Rows from block 5 of a small CTC audio transcriber, named by matrix and row number. Rows with one number within an expert belong to one neuron, the router's apart. Each number is 128 + 32 x the weight over its row's rms, rounded and kept within 0 to 255. All counts start at 0.
Before each expert's rows are labels from the 100 clips, of 14848, where the router gives the expert most weight on average: "loudest band" is the band of the loudest frequency at the time of the peak; "top examples" is what is common among them. Only what is clearly more common there than usual is listed. The data: short read English sentences (LibriTTS-R).
# router: slot weights (model.blocks.5.mlp.router.weight, 32x128, trained with AdamW), inputs 64-127
# gate: expert gate (model.blocks.5.mlp.gate, 16x128x128), inputs 64-127
# up: expert up (model.blocks.5.mlp.up, 16x128x128), inputs 64-127
# down: expert down (model.blocks.5.mlp.down, 16x128x128, transposed), outputs 64-127

# expert 7
loudest band: 500 to 1000 Hz
top examples: the word "her"
router.14 [ 88 124 164 108 104 104 155 121 163 158 133  81 106 131 116 129 134 113  66  94 101 125  92 148 120 197 163 114 151 125 136 130 148 118  88 172 112 122  96 101 130 101 106 177 108 112 173 212 115 152 122 187  57 116 121 161  83 106 150  68 189 108 160 107]
router.15 [ 84 140 156 117 102 135 149 105 103 163 125 131 129 140 139 119 165 126  83 133 147 155  66 137  45 146 125  68  87 128 115 111 138  47  94 173 120 128 102 125 101 106 143 162 164 112 132 183  81 152 147 216 109 111 183 161  72 142 134  57 155  70 149  89]
gate.0 [143  61 127 125 168 125 133 101 110 148 112 104  97 131  81  79 136 166 179 128 134 139 102 140 135 157 164 114  90 155 109 136  64 139  94  89 108 105 182  90 188 141  85 144 113 167 130  68 140 110 112 128 135 174 194  93 147 152 173 129 141 150 133 145]
up.0 [120 178 107 134 132 167 165 105 196 102 122 134 152 167 128 110 166  88 173 160 117 144 108 100 119  98 161 150 169 103  50 108  69 116  91 104  94 154 115 161 113 141 158 115 128 101 142 138 156 168 105 113 101 102 111  89 128 138 129  75 197 129 135  79]
down.0 [160 102 167 116 176 122 120 128 123 151 134 168 126 144 104 165 159 171 105 118 104 105 134 209  94 127 154 116 147 130 149 105 116 132 118 176 146 113 155 143 155  96 189 109 162 118 136 124 110  77 150 153 144 132 150 145 115 126 177 127 140 101  62 125]
gate.1 [129 132  87 128 126 105 113 164 132 158 103  89 150 116 148 129 129 170 179  91  76 119 195 179 144 171  89 141 156 114  76 171 184  82 122 123 101 126 120 145 131 132 140 110  98 160 174  70 139 121 129 177  90 108  92 164 136 117  98 137  97 118 110 153]
up.1 [200  97 137 188 160 111 148 131 143 182 146 153 111 136 144 172 158 155 175 128 152 113 154 143 125 156 132  96 129 142  58 168 118 169  72 137  64  96  80  99 161 109  68 147 150 152 161 120 151 151  89 141 145 131 106 108 136 128 125 111 112 122 156 198]
down.1 [ 91 155 117 111  99  79 122 149 103 135  71 119  68  94 103 144 137  88 110  89 161 134  67  83 104 120  74 208 111  69 153 153 119 124  79 179 191 139  91 152  59 157 125 111 148  95 164 128 112 151 171 117  94 104 139 125 120 146 128 156 120 160 121 113]
gate.2 [109 125 152 145 172 128 114 126 144 108  76 122 216 133 146 209 157 108  49 103 124  93 149 136 131 116 115 118  99 131 104 127 103 124  99 112 179 130 120  86 132 119 127  88  95  52 124 134  79 105  87 141 114 141 198  63 145 151 142 140 107 146  92 130]
up.2 [161  81 119  95 125 140 111 130 113 117 173 109 153 154 194  97 157 103  74 119 156  79 123 129  93  87 121  86 168 149 152 108 119  93 162 136 146 146 154 114 145 141 109 159 127 115 133 117 145 181 107  71  99 182 221 136 135 104 163 151 150 105 140 135]
down.2 [160 167 151 138 152  71 118  88 142 138  93 121 150  66 100  93  70 115 152 188  84 107  98 183 171  85 124  97  81 146 161 144 155 132  88  82 161 120  89  82 141 139 172 166 130  83 168 122 112 172 120 203 104 101 122 111 156 135  91 133 143 128 127 108]
gate.3 [145 121 152 171 113 194 118 115 137 109 132 143  97  83 136 108 135 116  62 149  74 132 150 127  96 153  88 142 144 133  77 165 154 160 191 111 100 121 161 108 144 170 102 191 122 135 124 133  89 153  82 105 114 107 164 133 159  99 133 138 107 137 102 176]
up.3 [118  99  62  99  88  91 152  69 111 122 106 105 101  89 174  67 143 106 139 139 171  76  89  93 112 141 150 125 118 164 109  88 136  88 164 156  66 108 107 143 155 157  87 145 151 128 107 149  95 101 169 136  77 138 127 101 149 123  86  99 167 123 143 146]
down.3 [105 162 174 135 113  95 200 154 111 104 181  97 136  94  97 166  93 118 139  72 142 142 121  95 139  90 151 118  89 150  95 187 127 156 173 186 145 106  98 115  69 145 118 178 118 115 148 137  90 145 107 173 145 148  97 107 112 105 104 162 116 152 136 115]
gate.4 [ 88 182 157 154  96  97 180 135 116 172 111  89 126 108  93 113  94 194 138 136 168 129 157 116  92 128 173 139  93 146 116 136 138 158  87 123 171 186 138  90 144 124 186 120 129 131  69  79 134 109  77 115  94 186 166 171 147  67 128  94 133 125 139 140]
up.4 [126 115 157 177 144 182 171 171  66 148 145 119 133 131 214  71 103  86 117 127 168 111  95 193 140 100 123 107  50 125 177 114 125 117  84 125 123 148  61 113 158 130 150 118 137 157 102 142 186 101  91 131 147 106 116 162  50 120 112 132 129 124 117 119]
down.4 [100 164  71  95  92  79  84 154 145  94 208 154 100  80 149 110 117 155 160 111  93 144 153  75  94  84 138  74 148  90 109 172 170 163 126 132  61 119 132  71  73 138 187 113 134 154 134 115 115 144 149 119 102 120 153 139 199 175 102 105 136 155 131  46]
gate.5 [133 133 126 173  80 133 115 111 180 113 165 111 126 144 139 148 137 156 154 167 199 133 181  83 145 103 109 186 147 107  85 117 144 180 150 119  25 185 109 161 115 108  71 118 201 131 141 132 158 124 140 130 155  99 133 144 188  56 130 117 148 143 110 156]
up.5 [152 119 136 154 143 166  84 127 140 109 163 130 148 145 143 158 130  86  88 172 179 145 151 115 168  85 132 155 131  63  97 130 153 213 113 113  82 126 162 166 109 115  67 138 190 122 119 110 137 141 141 158 129  54 141 154 145  59 184 126 137 137  67 179]
down.5 [116  75 114  77 132  85 136 175 110 174 107 135  56 104 136 141 143 117 175  74 115  97  87 113  99 146 127 108 165 149 152 152 142 142 106 156 176 142 147 183 145 190 186 145  74 142 180 134 162 114 119 147 154 175 181  65  89 140 120 146 154  94 111  63]

# expert 12
loudest band: 250 to 500 Hz
top examples: the word "he"; the word "me"
router.24 [131  95 167 118 167 121 142 126 168 102 159  94 116 123  97 153  77  60 103 112 137  91 168 167 119 175 127 131 125 136 117 113 170 156 101 110  87 125 132 128  98 122  87 123 162 179 184 159 116 116  68  48 113  70  97 158 172 114 149 103 160  71 119  93]
router.25 [ 88  54 168 127 168 114 109 105 121 109 134 116 173 143 118 119 125  65 159 102 136 103 165 150  89 194 143 173 161 127 214 101 158  93 111 151 132 149 168 120 139 148 107 101 162 119 170 168 142 129  98 124  93  96 119 162 118 102 131  90 223 106 124 109]
gate.0 [133 160 144 145  83 151 143 152  78 109 159 129 139 148 153 124  98 115 120 186 134 110 101 182 119 129 110 102 101 151 118 122 110  86 114 128 123 141 126  69  31 162 154 120 148 181 174 116 154 112 111 115 162 133 184 143 152 152 134 137 133 114 106 135]
up.0 [114 100 123 136 117 116 157  71  97 154 140 191 145 102 180 160  74 153 179 127 116 148 121  87 184 126 166 106 104  84  94 160  73 150 119 130 163 149 148 148 158 127 101 190 161 153 126 134  65  96 177 174 121 118 150 105 119  97  93 109 100 122 168 106]
down.0 [115 144 137  98  87 136 113 112 143  99 106  52 172 169 117 130 120 138  87 128 106 149 158  93 104  47 143  77 174 167 139 142 201 130 116 158 118 129  81 143 165 118 117 123  98 120 145  76  93 156 123  46 156 113 109 108  87 155  95 131 123 163  74 104]
gate.1 [176 121  74 118 119 111 104  89  71 108 123 168 172 134 124 144 154 129 139 124 131 129 175 169  95 196 102 127 157  99 135 185 104 129  99 125  93 160  96 116 179  85  74  86 152 114 113 160  98  92 136 156 126 149  81 136 102 137 150 109 157 137  73 148]
up.1 [112 129 115 178 172  76 172 176 102 130  97 131 125 140  92 122  89  28  84 205 109 103 156  56 110 105 115 159 104 182 174 150 169 118 199 128 141 101 139 117  81 172 171 141 127 138 102 126  94 144 171 114 161  71 130  92 143 127 134  73 141  94  37 158]
down.1 [194 143  79  77 130 174 148 135 111 159 160  86 199 115 141 110 171 141 121 145  99 170  99 163 151 161  95 147 146 140 114 172 120 127  94 125 103 161  93 189  93 128 110  90 176  77 111 137 122 149  97 122 160 128 149  84 119 217 102 151 104  76 127  63]
gate.2 [129 120 141 127 124 181 149  91 135  83 148 138 121 167 168 174 124 132 132 104 152 109 123 172 183 120 167 174 130 191  83  87 117 105  74 122 145 111 133 119 174 158  97 140 122 173  59 160 199 119 103 170 114  62 153 100 141  98 112 202 152  92 158  86]
up.2 [111 155 124 194 156 114 160 190  98  93 126  97 117 146  99 157 207  96 148  70 131 104 184 135 102 123  84 149 152 119 151 175 119 167  89 157 189 113 149 112 125 187 114 104 127 161 118 151 119 119 104 117 167 123 122 112 179  98  78  89 156 140 139 109]
down.2 [139  57 118 179 126  90 156 153 147  81 196 119  50 108 129 175 142 147 143  95  69 173 138 103 107 162  99 117 145  93 101 110 135 109  68 142 123 131 153  48 157 126 183 138  83 125 138 119 108  96 139 135  77 147 120 197  96 148 124 104 121 127 121 100]
gate.3 [105 126  95 111 132 121 134 122 177 170 180 100 184 145 157  88  79  69 183 110 181 192 127 106 123 132 121 105 106 205 129 102 119 109  93 158 135 118 139 157 154  79 100 150 139 123 143  78 116 145 110 148 133 166 164 145 153 117 147  92  89 108  85 113]
up.3 [ 93 113 126 106 152 123 145 126 109 123  52 191 175 110 171 117 151 130 118 139 170 106  96  93  91 156 132 122  95  93 128 149 167  88 131 121 121 126 145  98 104 175 156 134  88 132  69 157  68 129 187 110 129  98 111 144 139 103 134 154 105 136 164  96]
down.3 [165 135 157 157 152 113 119 113 142 164 144  81 161 151 137 148  49 106 156  95 100 209  97 113 145 135 160 115 140 126 137 101 117 136 114 104  43 165 107 118 155 131 137 130 156 111 158 113 142 134 183 119 140 184 190  71 144 150 136 103 109 109 109 140]
gate.4 [140 151 147 128 132  91 159 118 164 152 109 146 160 151  69  93 134 129  97 148 116 140 128 100 103  98 154  79 103 101 160  99 138 127 127  67  69 121 153 188 161 167  81 166 155 173  88 135 133 148  87 132 123 136 129 128  62 123 110 155  82  97 102 161]
up.4 [106  75  89 105 155 121 166 155 172  91 109 152 200  83 187 111  84 107 134 120 109 167  90  95  96 172 142 139 104 119 102 139 133 165 132 209 152 103 172 115 117 145 134  82  58  93 143 129 148  93 157 108 100  81 117 124 141  95 180 111 160 153 106 148]
down.4 [122 135 116 168 122 162 155 150 126  92 147 137  55 144 155 153 136 111 150 119  83 104 210 168 148 107 118 144 140  74 136 116 145 109 128  94 118 200  62 165 104 138 150 121 148 125 123 102 109  87 138 118  77 100 202 143 118 153  98 148 101  80 169 107]
gate.5 [132 173  94 187 133 135 104 132 135  79 124 132 137 118 116  97 191 174 126 125 164 130 128 123  70 143 128 165 161  83 155 153 169 113 152 134  91 150 131 150 155 111  72 168 150 146  68 120 135 135 138  70 104 162  95 126 100 112 137 178 120 201 112 141]
up.5 [167 204  69  70 180  41 176 119 143 125 140 133 124  88  47  97  96 172 127  78 143 135 147 179 160  96 192 126 106 124 129  97 122  95 149 115 241  74 134 125 196 105 122 150 132  88 134  95  93 178 130 160 130 106 141 151 124 136 134 149  75  98 119 102]
down.5 [126 111 107 133  84  89 181 167 174 157 149 184 130 106 135  85 139 117 196 135  96  98 113 170 132 121  87 139 101 149 106 121  93 112 158 157 125 120 165 190 145 166  92 158  98 197 200 140 111 201 116 170 120  96 124 174 148 131  55 163 192 107 111 126]

# expert 15
loudest band: 500 to 1000 Hz; 250 to 500 Hz
top examples: the word "well"; the word "no"
router.30 [ 90  66 113 163 103 155 126 132 114 134 118  84 125 146 141 138  85 129  75 100 111 104 129  99  78 166 124  86 133 129 183 116 109 113 162 127 166 158  98  92 126 125 114  50 149  80 132 111 171  98  89 124 148  97 116 164 118 181  72  41 116 100 136 104]
router.31 [102  96 153 124 107 139 142 150  91 131 113  91 110 127 141 153 124  71 160 130 167 195 210 148 156 206 193 135 141 204 173  94 145 174 140 136 103  90  92 126 142 128 102 126  81 110 144 147 157 109 121 149 153 147 110 136 154 151 111 109 140 101  94  96]
gate.0 [117 179 116 113  38 144 123 155 123 119  73 172 138  72  78 102 157  82 112 165 113 149  83 180 106 172 182  82 141  85 118  77 132 158 102 120 117  95 135 145 129 153 159 117 167 141  92  94 105 162 144 179  83 141 154 184 118 125 112  65 161 154 145 196]
up.0 [149 149 166 136  68 105 111 141 177 155 141 107 174 176 110 142 110 152 115 140 135 179 110 114 147  77 116 194  88  46 112 144 128  90  76  80 144  98 108  98  91 120 117 102  84 111 111 128  97 127  95 148  69 129 102  86 134 149 100 103  99 112 130 242]
down.0 [ 60 134  62 185 148  85 130 134 121  63  50 118  98  33 168  74 147 155 112 163 135 162 179 108 117 110 134 151 142 166 101 151 153 104  88 136 160  97  85  98 151 166 167 162 128 114  74 163  86 135 149 151 152 167 185 114 132 146 140 176 128 165 111 109]
gate.1 [110 116 232 173 170  85 130 132 172  71 117 132 170 126  41 139 195 133 179 194  66 133 119 135 118 142 148 126 138 107 105 108  95  78 140 123 147 130 194 202 143  84 104 140 107  92 106 116 139  80 155 138 171 169  91 127 149 173 109 110 160 107 150  85]
up.1 [ 64 139  69 104 131 137 136 166 136 138 132  99  89 149 189 139 104  85 112  79 152 142  88 108 144 151 170  72 104  71 153  80 185 131 120 188  93 136 128  81 174 156 126 116 106  92 144 101 152 122 133 148 175 124 151 190 126 113 143 191 142 109 166 164]
down.1 [109 105 140 132 133 136 118 148  90 119 112 117 159 143 138 111  91 122 136 177 128 119 153 158  68 133 135 193 158 136 123 132  53 130 158 132 116  64 129 145  70 101 140 123 144 139 174 114 111  73 128 158 169  90 113 127 194  91 109 115 171 165 124 116]
gate.2 [153 164 129 113 130 111 161  85 158 109 158 132 126 129 116  96 157 109 167  38 148 131 113 147 140 174 128 119 154 144  71 116 156 157 133 149 122 163 174 125 110 145  72  48 122 151 138  86 164 115 109 124  78 122 125 193 105  79 160 120 160 114 154 113]
up.2 [124 127 133  39 114  85 154  98  91 166 136 204 142 155 105  80 148 121 188 129 107  86  99  84 172 107  90  94  80 111 180 130 103 142  97 109  91  91 150 151 125 172 117  79  70  53 126  82 170 113 121 111 144 111 157 137 150 117 145 159 139 182 100 136]
down.2 [172  85 110 108 114 138  40 125  92 108 119  94  79 156 139 179  76 142 108 188 124 114 121  98  63 100 115 174 145 131 112 141 172 175 140 182 135 140 141 102 153  44 135 104 173  91 118  93 104 167  88 192 178 155 139 135 144 107  53 132 175 139  87 117]
gate.3 [188 102 137 106 144 146 109 123 101  98 121 156 105  97 109  85  95 192 116  78 130 144 152 117 146  83 116 190 113  89 185 152 123 157 125  95 139 105 134  98  52 204 119 137 181  93 136 116  80 113 180  60 129 117 149  98 109 182 123 188 158 106 116 138]
up.3 [112 147 169  94 146  81 110 117 177 175 151  93 131 171 158 179 132 119 144 159 113 192 105 129  65 136 111 116  91 155 110  80 121 118 150 162  66 114 133 134 166 107 179 127  62 174  25 105 145 128  99 145  97 151 125 128 163 113 125 155  92 118 127  90]
down.3 [133  62 135 120 102 135 163 107 104 137  90 101 138  65 135  55  94  90 166 166  72 162  94 156 163 149 152 156  64 125 100 190 103 115 116 124 148 122  84 181 156 109 130 145 200 112 161 113 101 173 141 149 143 169 145 104 108 196 167 111 165 147 140  94]
gate.4 [177 100 194  60 214  70 108  87 130 108 171 171 156 174 124 144 146 123 144 112 148 130  79 140 146 182 160 135 143 119 126  60 155 116 132  80 162 127 117 117 168 149 128 127 106 123 113 155 127  79 107 119 154 144 183 120 120  84  95  56  95 122 113 137]
up.4 [175 175 153 120  77 109 124  87 139 119 103 167 157 129  79 128 117 105 160 133  99 125 129  67 105 128 195 171  53 104 112 189 184 130 132 153  60 226  45 158  90 114 124 131 145 161 141 103 138 149 178 122  94 122 145  83  99 140 149  93 151 103  95 174]
down.4 [126 167 161 183 179 124  88 160 131  97 154 120 123 137 122  96  57 170 118 119  85 173 144 112 147 123 142 108 128 161 135 168 157 145 136  98 101 155 160  92 184 117 179  93 101 161 203  74 122 135  88 126 159 179 192 133 103 105 142 121 181 169 201  99]
gate.5 [156 176  97 162 168 123 132 117  97 118 157 158  88  56 129 130 121 166 139  94 132 135 103 151 183 126 107 155  79  89 104 167 159  62  87 157 123 143 167  66 117 157 109 152 136 143 136 113 101 141 127 108 165 138 134 169 149  51  75 109 215 116  94 165]
up.5 [115 144 146  86 132  48 140  85 116 147 113 158 140 120 119 110 130 122 153 146 129 158 141  84 143 105 139  90 124 150  76 128  80 132 142 119 174 138 144 178 159 136 191 111 101 134 107 101 101 110 139 171 209 145 129 122 126  82 132  97  72 155 154  92]
down.5 [114 119 175  98 100 133 145 149  68 163 127 134  80 124 140 107 100  91  99 153 108 117 147 115 119 145 167 154 139 152  96 138  90 155 151 153 141  88 107 155 109 134 147 205 163 146 124 130 155  85 103 185 128 100 128 114 135 169 199 121 144 112 178 151]

# expert 13
loudest band: 4000 to 8000 Hz
top examples: the word "i"
router.26 [144 141 118 158 132 118 140  92 105 150  97 146 139  74 142 123 135  98  95 103 141 185  48 115 111 167 129 176 139 172 139  99 115  82  93 145 103 178 102 168 182 133 206 135 133 195 156 142 121  49 120 162  99 136 126 155 131 124 146  88 117 117  91 112]
router.27 [124 104 111  99 143 124 134 129 121 128 105 161 108 157 163 157 111 134 127 114 135 129  57  80  96 113  97 111 166 112 107  98 130  55  94 178 107 188 135 166 150 165 195 131 189 180 150 151 144 106 152 105  61 108 117 164  92 165 133 100 110 122 119 125]
gate.0 [181 106 137 123  81 112 144 103  89 111 119 117  68 151 100 171 142 140 147 115 140  70 124 104 160 127  99 105 108 133  98 152 129 124 181  88 123  99 183 152 125 180  90 137 109 116 129 122 137 156 105  72 133 133 163 100  70 137  63 145 120 162  54 182]
up.0 [127 115 141  83 174 170  94 102 135  70 144 133 128 200 133  37 119 143 136  91  94 152 124 137  93 128 118 201 147 139 151 129 101 112 130 193 118 127 148  95 105 124 136 168 166 156 115 137 125 121 169 139 138 139 107 101 193 118  77 149  91  60 127  82]
down.0 [169 107 121 110 167 119 128 128 127 131 182 149  94 137 158 133 134 127  98 147 142 129 140 142  73 134  68 149 123 103  66 141  91  30 103 103 108  84 197  91 104 117 186 111 156 122  99  68 125 150 121 155 119 116 160 143  72 136 129 144 158 126 179  99]
gate.1 [101 148 108 120 167 115 141  99 166 103 154 117  97 135 107 143 161 128 106  96  95 125  94 129  73  98 133 127  81 223 123  33 117 134  83 188 106  92 138 122 121 171 133 158 119 162 143 122 137 130 125 139 176 110  96 139 107  97 125  63 121 119 126 118]
up.1 [177  84 124 155  85 100 102 164 112  96  98 155 126 142 143  65 185  75 177 130 110 148  81 101 118 159 147  96 154  55 163 121 122 123 171 108 164 145 171 153 123 159 129 119 170 149 125 145 128  92 147 112 150 132 116  73 139 219  96 187 132 200  60 100]
down.1 [122 164 160  41 190 151 138 148 186 137 158 142 109 149 110  72 161  85  80 142 167  29 158 161 111 132 117 145 119 140 138 120 127 125  79 114 144 124 174 148 142 153 165 119 124 151 157 166  94 138 163 180 121 128  99 115 169 111  84  81 110 172 117 150]
gate.2 [113  95 118  69 133 115  68 123 130 190 146 100 140  98  95 140 147 149 127 120  81 135 200 136 173  83 103 127 145 123 123 104 158 156 102  77 142 117  95  80 101  93 128 162 184 126 124 119 120 162 135 120 126 122 129 125  74 161 106 144  57 106 128 159]
up.2 [116 147 151 106 153 116 130 129 164 123 163 206 141 140 155  71 105 129 156 130  71 114 170 170 115  96 196 121 129 158 105 125 106 127 191 151 119 104 174  73 163 122 179  73 146 157  96 173 112 129 178 128 108 131 143  55 131 135 112 132 168 125 104 169]
down.2 [136 111  85 118 137 126 107 113  67  91  74 142 108 107 129 154  73 149 144 142  69 128 162 116  95  86 187 178 171  99 135 144 101 124 130 146  95 178 180 154 113 108  88 160 142  79 146 128 185 172 155  89 174 105 147 128 133 140 101 129 146 164 104 118]
gate.3 [122 151 174 142 154 125 117 101  96 100 160  94 176 176 112 138 123 103 153  86 121 136 146  82 101 136 117 155 101  87 129 126 108  92 115 136 129 136 119  77 106 173  79 131  99 116 136 169 144 108 139  20 164 133 139 177 150  72 169 135 170  35  95 141]
up.3 [123 108 164 156 149 112 120  83 160  71 123 137 201 149  97  71 111 126 164 118 136 166 102  69 120 148 125 152 115 100 106 117 100 124 125 140 141 109 109 121 124 160  66 102  84  90 136 138  99 187 163  95 130 188 164 144 153  49 137 145  97  40 168 146]
down.3 [118 170 150  86 105 126  84  95 118 160 136 155 172  86  82 129  81 120 137  74 147 137 113 118 122 146 165 174 126 120 117 132 111 107 163 198  88 193 142 138 149 124 171 107 147 112  99 169  64  92 158 151 140 170 152  84 136 173  95  88  75 183 100 118]
gate.4 [198 102 170 122 100 103 128 129  92 104 151 183 123  91 106 165 171 119 121 152  97 113 114 179 200 167 120 148 144 113 149 211 131 152 157  84 131 104 183 118 131 117 146 126 178 110 120 109 141  60  91 114 166 119 138 146  88 137 161  85 193 108 101 118]
up.4 [106 145 167 190 105 143 116 102 112 141 128 138 129 151 113 137 109 118 106  95 105 176 139  79  78 114 121 121  54 132 121  74 148 136 105 191 153 118  57 114 140 114 155 120 106 165 137 176 123 196 139 108  73 187  55 104 147 116 130 140  75 121 172 104]
down.4 [137 108 114 152 123 120 159 122 116 118 142 173 180 121 117 154 159 118 133 146 111 188 117 137 140 143 145 155 103 107 101 205 187 144 109 123 121 134 121 104 121 121 173 100  65 168 159 160 135  93  65 128 126 105 147 114 102 166 135  95 117 125 111 127]
gate.5 [136 121 150 219 128 130 172 138 153 142 121 172 149 171 140 139 132 191  34 112 132 157 152  44 119 106 111 176 127 110 124 130  62 134 100 175  80  88 117 149 117 131 123 157  89 121 195 130 155 163 144  82 161 142 108 107 148 121 128 164 113 161 100  60]
up.5 [152 114 111  75 129 117  46 113  78 107 167 121 109  93  88 121 145  85 215 155 139  70 123 184 141 128 115  78 140 104 143 106 176 136 144  96 189 126 125  81 167 139 156  64 163 186  77 107 137  87 100 124 131 109  94 120 109 111 133 122 166  99 131 176]
down.5 [158 153 153 177  68 114 100 141 104  97 124 117 150 144  91 129  92  96 139  61 179 113 121  89 123 118  98 146  77 167 121  65 147 170  91 108  97 120 132 142 152 137  90 146  90 154 151 113 131 131 142 101  64 160  55 107 108 148 119 134 106 135 110 160]

# expert 10
loudest band: 500 to 1000 Hz; 250 to 500 Hz
top examples: the word "all"
router.20 [115  98 116 138 103 165 144 147 139 109 127 114 144 141 133 165 122 115 119 100  92  78 120 100  52 133 151 104 145 132 172  99 102 143 154 150 188 145 166  94 116 112 122 112 183 193 119 107  92 130  73  91 114  85  77 128 103 217 111  97 124 131 137  78]
router.21 [115  90 104 175  89 170 170  91 123 178 154 113 158 121 141 133 115 137 133  70 151  49 141  96  99 167 150 120 140 158 180 148  81 163 141 141 111 184 159 130 127 160 111  90 166  94 108  69 143 131  75 115 138 111  61  95 161 180  97 108  88 101 104 104]
gate.0 [132 110 124 137  54 154  80 120 130 163 117  80  64 120 218 147 119 121 164 118 148 145 154 138 187 109  66 142 123 107 137  67 148 151 111 101  87 139 135 155  80  51 149 132 133  84 151 156 146  90 151 173  92 148 130 124 112  94 152  94 149 107 115 136]
up.0 [141  67 112 161  84 194 124 193 195 129 149 116 140 153 136 135  93 141 148 117 130 139  77 127 133  96 150 107 118 147 162 140 133 188 120 135 127 119 152 111  67  89 151 132 150 133  90 168 134 128  74 102  87 114 100 139 143 141 109 166  86 119 144  96]
down.0 [180  82 147  98  55 149 135 111 157 143  99 137 101 110 175 205 117 143 150  95 176 100 152 152  83 105 143 130 104  94 157 119 106 143 144 120 161 130 138 108 162 130 144 140  74 173 168 109 115 137  99 206 143 127 152  87 142  82 209 139 161 126 105 115]
gate.1 [ 64  98 156 167 182 116 148 138 106 152 115 174 207 145 165 146 128  96 149 158 116 119 133 173 107 186 190 167 118 109 101  75 116 102 146 133 136 120  64 151 104 143 165 119 118 138 177 118  91  76 180 122 106 130 119 148 130  99 108 120 108  76 131 119]
up.1 [136  98  83 110 170 118  54 124 128 144 135 133  83  95 141 155 167 108 180 116 151 116 174  91  68 134 135 123 150  89  85 112 112 120 104 112 154 156 160 146 125 129 154 183 146 116 101  75 193 131 188 108 158 116 117 131 130 114  55 165 120 160 201 112]
down.1 [109 178 140 122 121 105 153 125 153  84 119 198 108 178 154 133  58 165 143 133 152  97 141 183 127  30 157 110  68 161 109 114 150 110  95 114 120 149 127 144 108  71 117  97  66 120 115 165 101  64 139 125  91 152 127 146 175 129 129  85 169 200 155 161]
gate.2 [145 138  66 195 146 141 161 213 113 182 141 139 157 141 171 130 105 146  86 125 165  90 126 145 142  73 129  96 122 140 175 129  79  77 131  98 120  96 156  89 103 111 155 133 122 159  84 180 182 171 204  74 120 120 118 120 179 103 127 123 131  95 163 157]
up.2 [101  86 166  81 167 162 122 123 160  94  72 117 149  68 127 155 176 143  89 139 165 187 137 122 106 127 103 126 170 162  46 170 105 142 123 137 163 147  87 131 106  83 139 160 125 115 111  87 143 183  62 148 147 181  99 140  87 134 110 118  90 163 153 127]
down.2 [106 141 120 185  82  91 109 176 153 157 123 113 150 124  82 130 101 187 128 106  61 175 127 128 132 107 193 138 150  87 148 139 131 134 142  69 112 155 141 184 175 164 148 130 152 119 160 173  76 119 139  80 105 127 161 109 120 116 162 150 132 112 118 162]
gate.3 [133 169 197 173 186 140 120 156 132  88 147 132 100 145 102 155 155  89 149 226 101 107 153  75 185 102 101 128 106 155 152 121  70 129  76 123 125 140  93 131 161  79 164 143 110  97 130 123 158  76 180 140 127 130  98 159 128 130 104 174 143 114 118  80]
up.3 [128 118 118 139  98 105 116 123 150 129 142 137 116 144 130 156 101 145 133 133  57  64  92 141  18  88 121  93 125 167 158 141 128 156 103 110 151 155 142  70 217 129 129 123 167 114 125 116 197 131 148 148 122  95 115  99 165 108 124 132 133 112 137 167]
down.3 [128 147  71 136 151 153 144 110 122 139  84 127 129  90 159  98  84 137 114 134 168 174 165 171  96 144 193 128 162 109 133 110 171  95 107 125 115  69 125 132  81 217 156  87 134 171 144 173 151 186  99  97  98 137 165 120 136 117  91 135  85 131 127  66]
gate.4 [112 151  87 143 120 113  97 140 113 110 126 151 149 149 137  47 123 122 154 166 152 147 157 171 130  98 103 131 140 112  41  95 161 115 160 154 165 107 123 156 191 175 123 162 170  57 136 121 125 129 158 100  91 113 104 144 139  85 147 191  86 178 149 157]
up.4 [ 89 137  80  99 129  88 117 148 199 140 155 143 135 125 102  55 121 168 161  94  91 133 147 178  64 107 151  98  70  87  81 155  97  76 127 127 192 117  82 111 105 132 133 206 124 164 126 160 117  99  90  99 154 107 155 139 153 131 144 127 110 155 173 100]
down.4 [164 120  86  70 209 131 138  96  56 170 130 121  98 152 170 102 156 181 148 136  86 136  31 139 107 120 103 163 150 118 138 150 136  81 166 122 125 146 119 145 156 165 138 110 145 171 161 135 168 163 121 105 130 100  94 152 161 185 184 144 169 120 108 131]
gate.5 [116  89 160 177  71 101 189 122 170 144 152 152 100 136 153  79 149  90 107 128 165 123 165 160 149 119 128  84 156 106  82 121 153  93 116 117  87 140 112 129 102 108 169 125 171 142 164 148 134 116 133 126  86 141  88 141 129 140 155 104 103  93 182 117]
up.5 [144  64  74 139  91  85 148 150 167 145 146  63 134 135 113 155 168 161 121 179 160  77 164 120 129 156 124 176 147  73 128 113 125 136  90 209 152 114 115 166 140 120 134 138 140 156 181  78  70 158 138 108 107 130 116 167 106  79 106 129 148  84  46 114]
down.5 [209 114 122 123 126 144 128 148 132 143 184  75 179 108 182 133 105 145 116 110 154 184  93 133 131 145 139 141 151 136 145 133  86 101 110 113 171  61 105 124 144 120 159  78  99 144  67  96 151 195 110 153 164 136 134  66 217  90 159 142 104 135 133 160]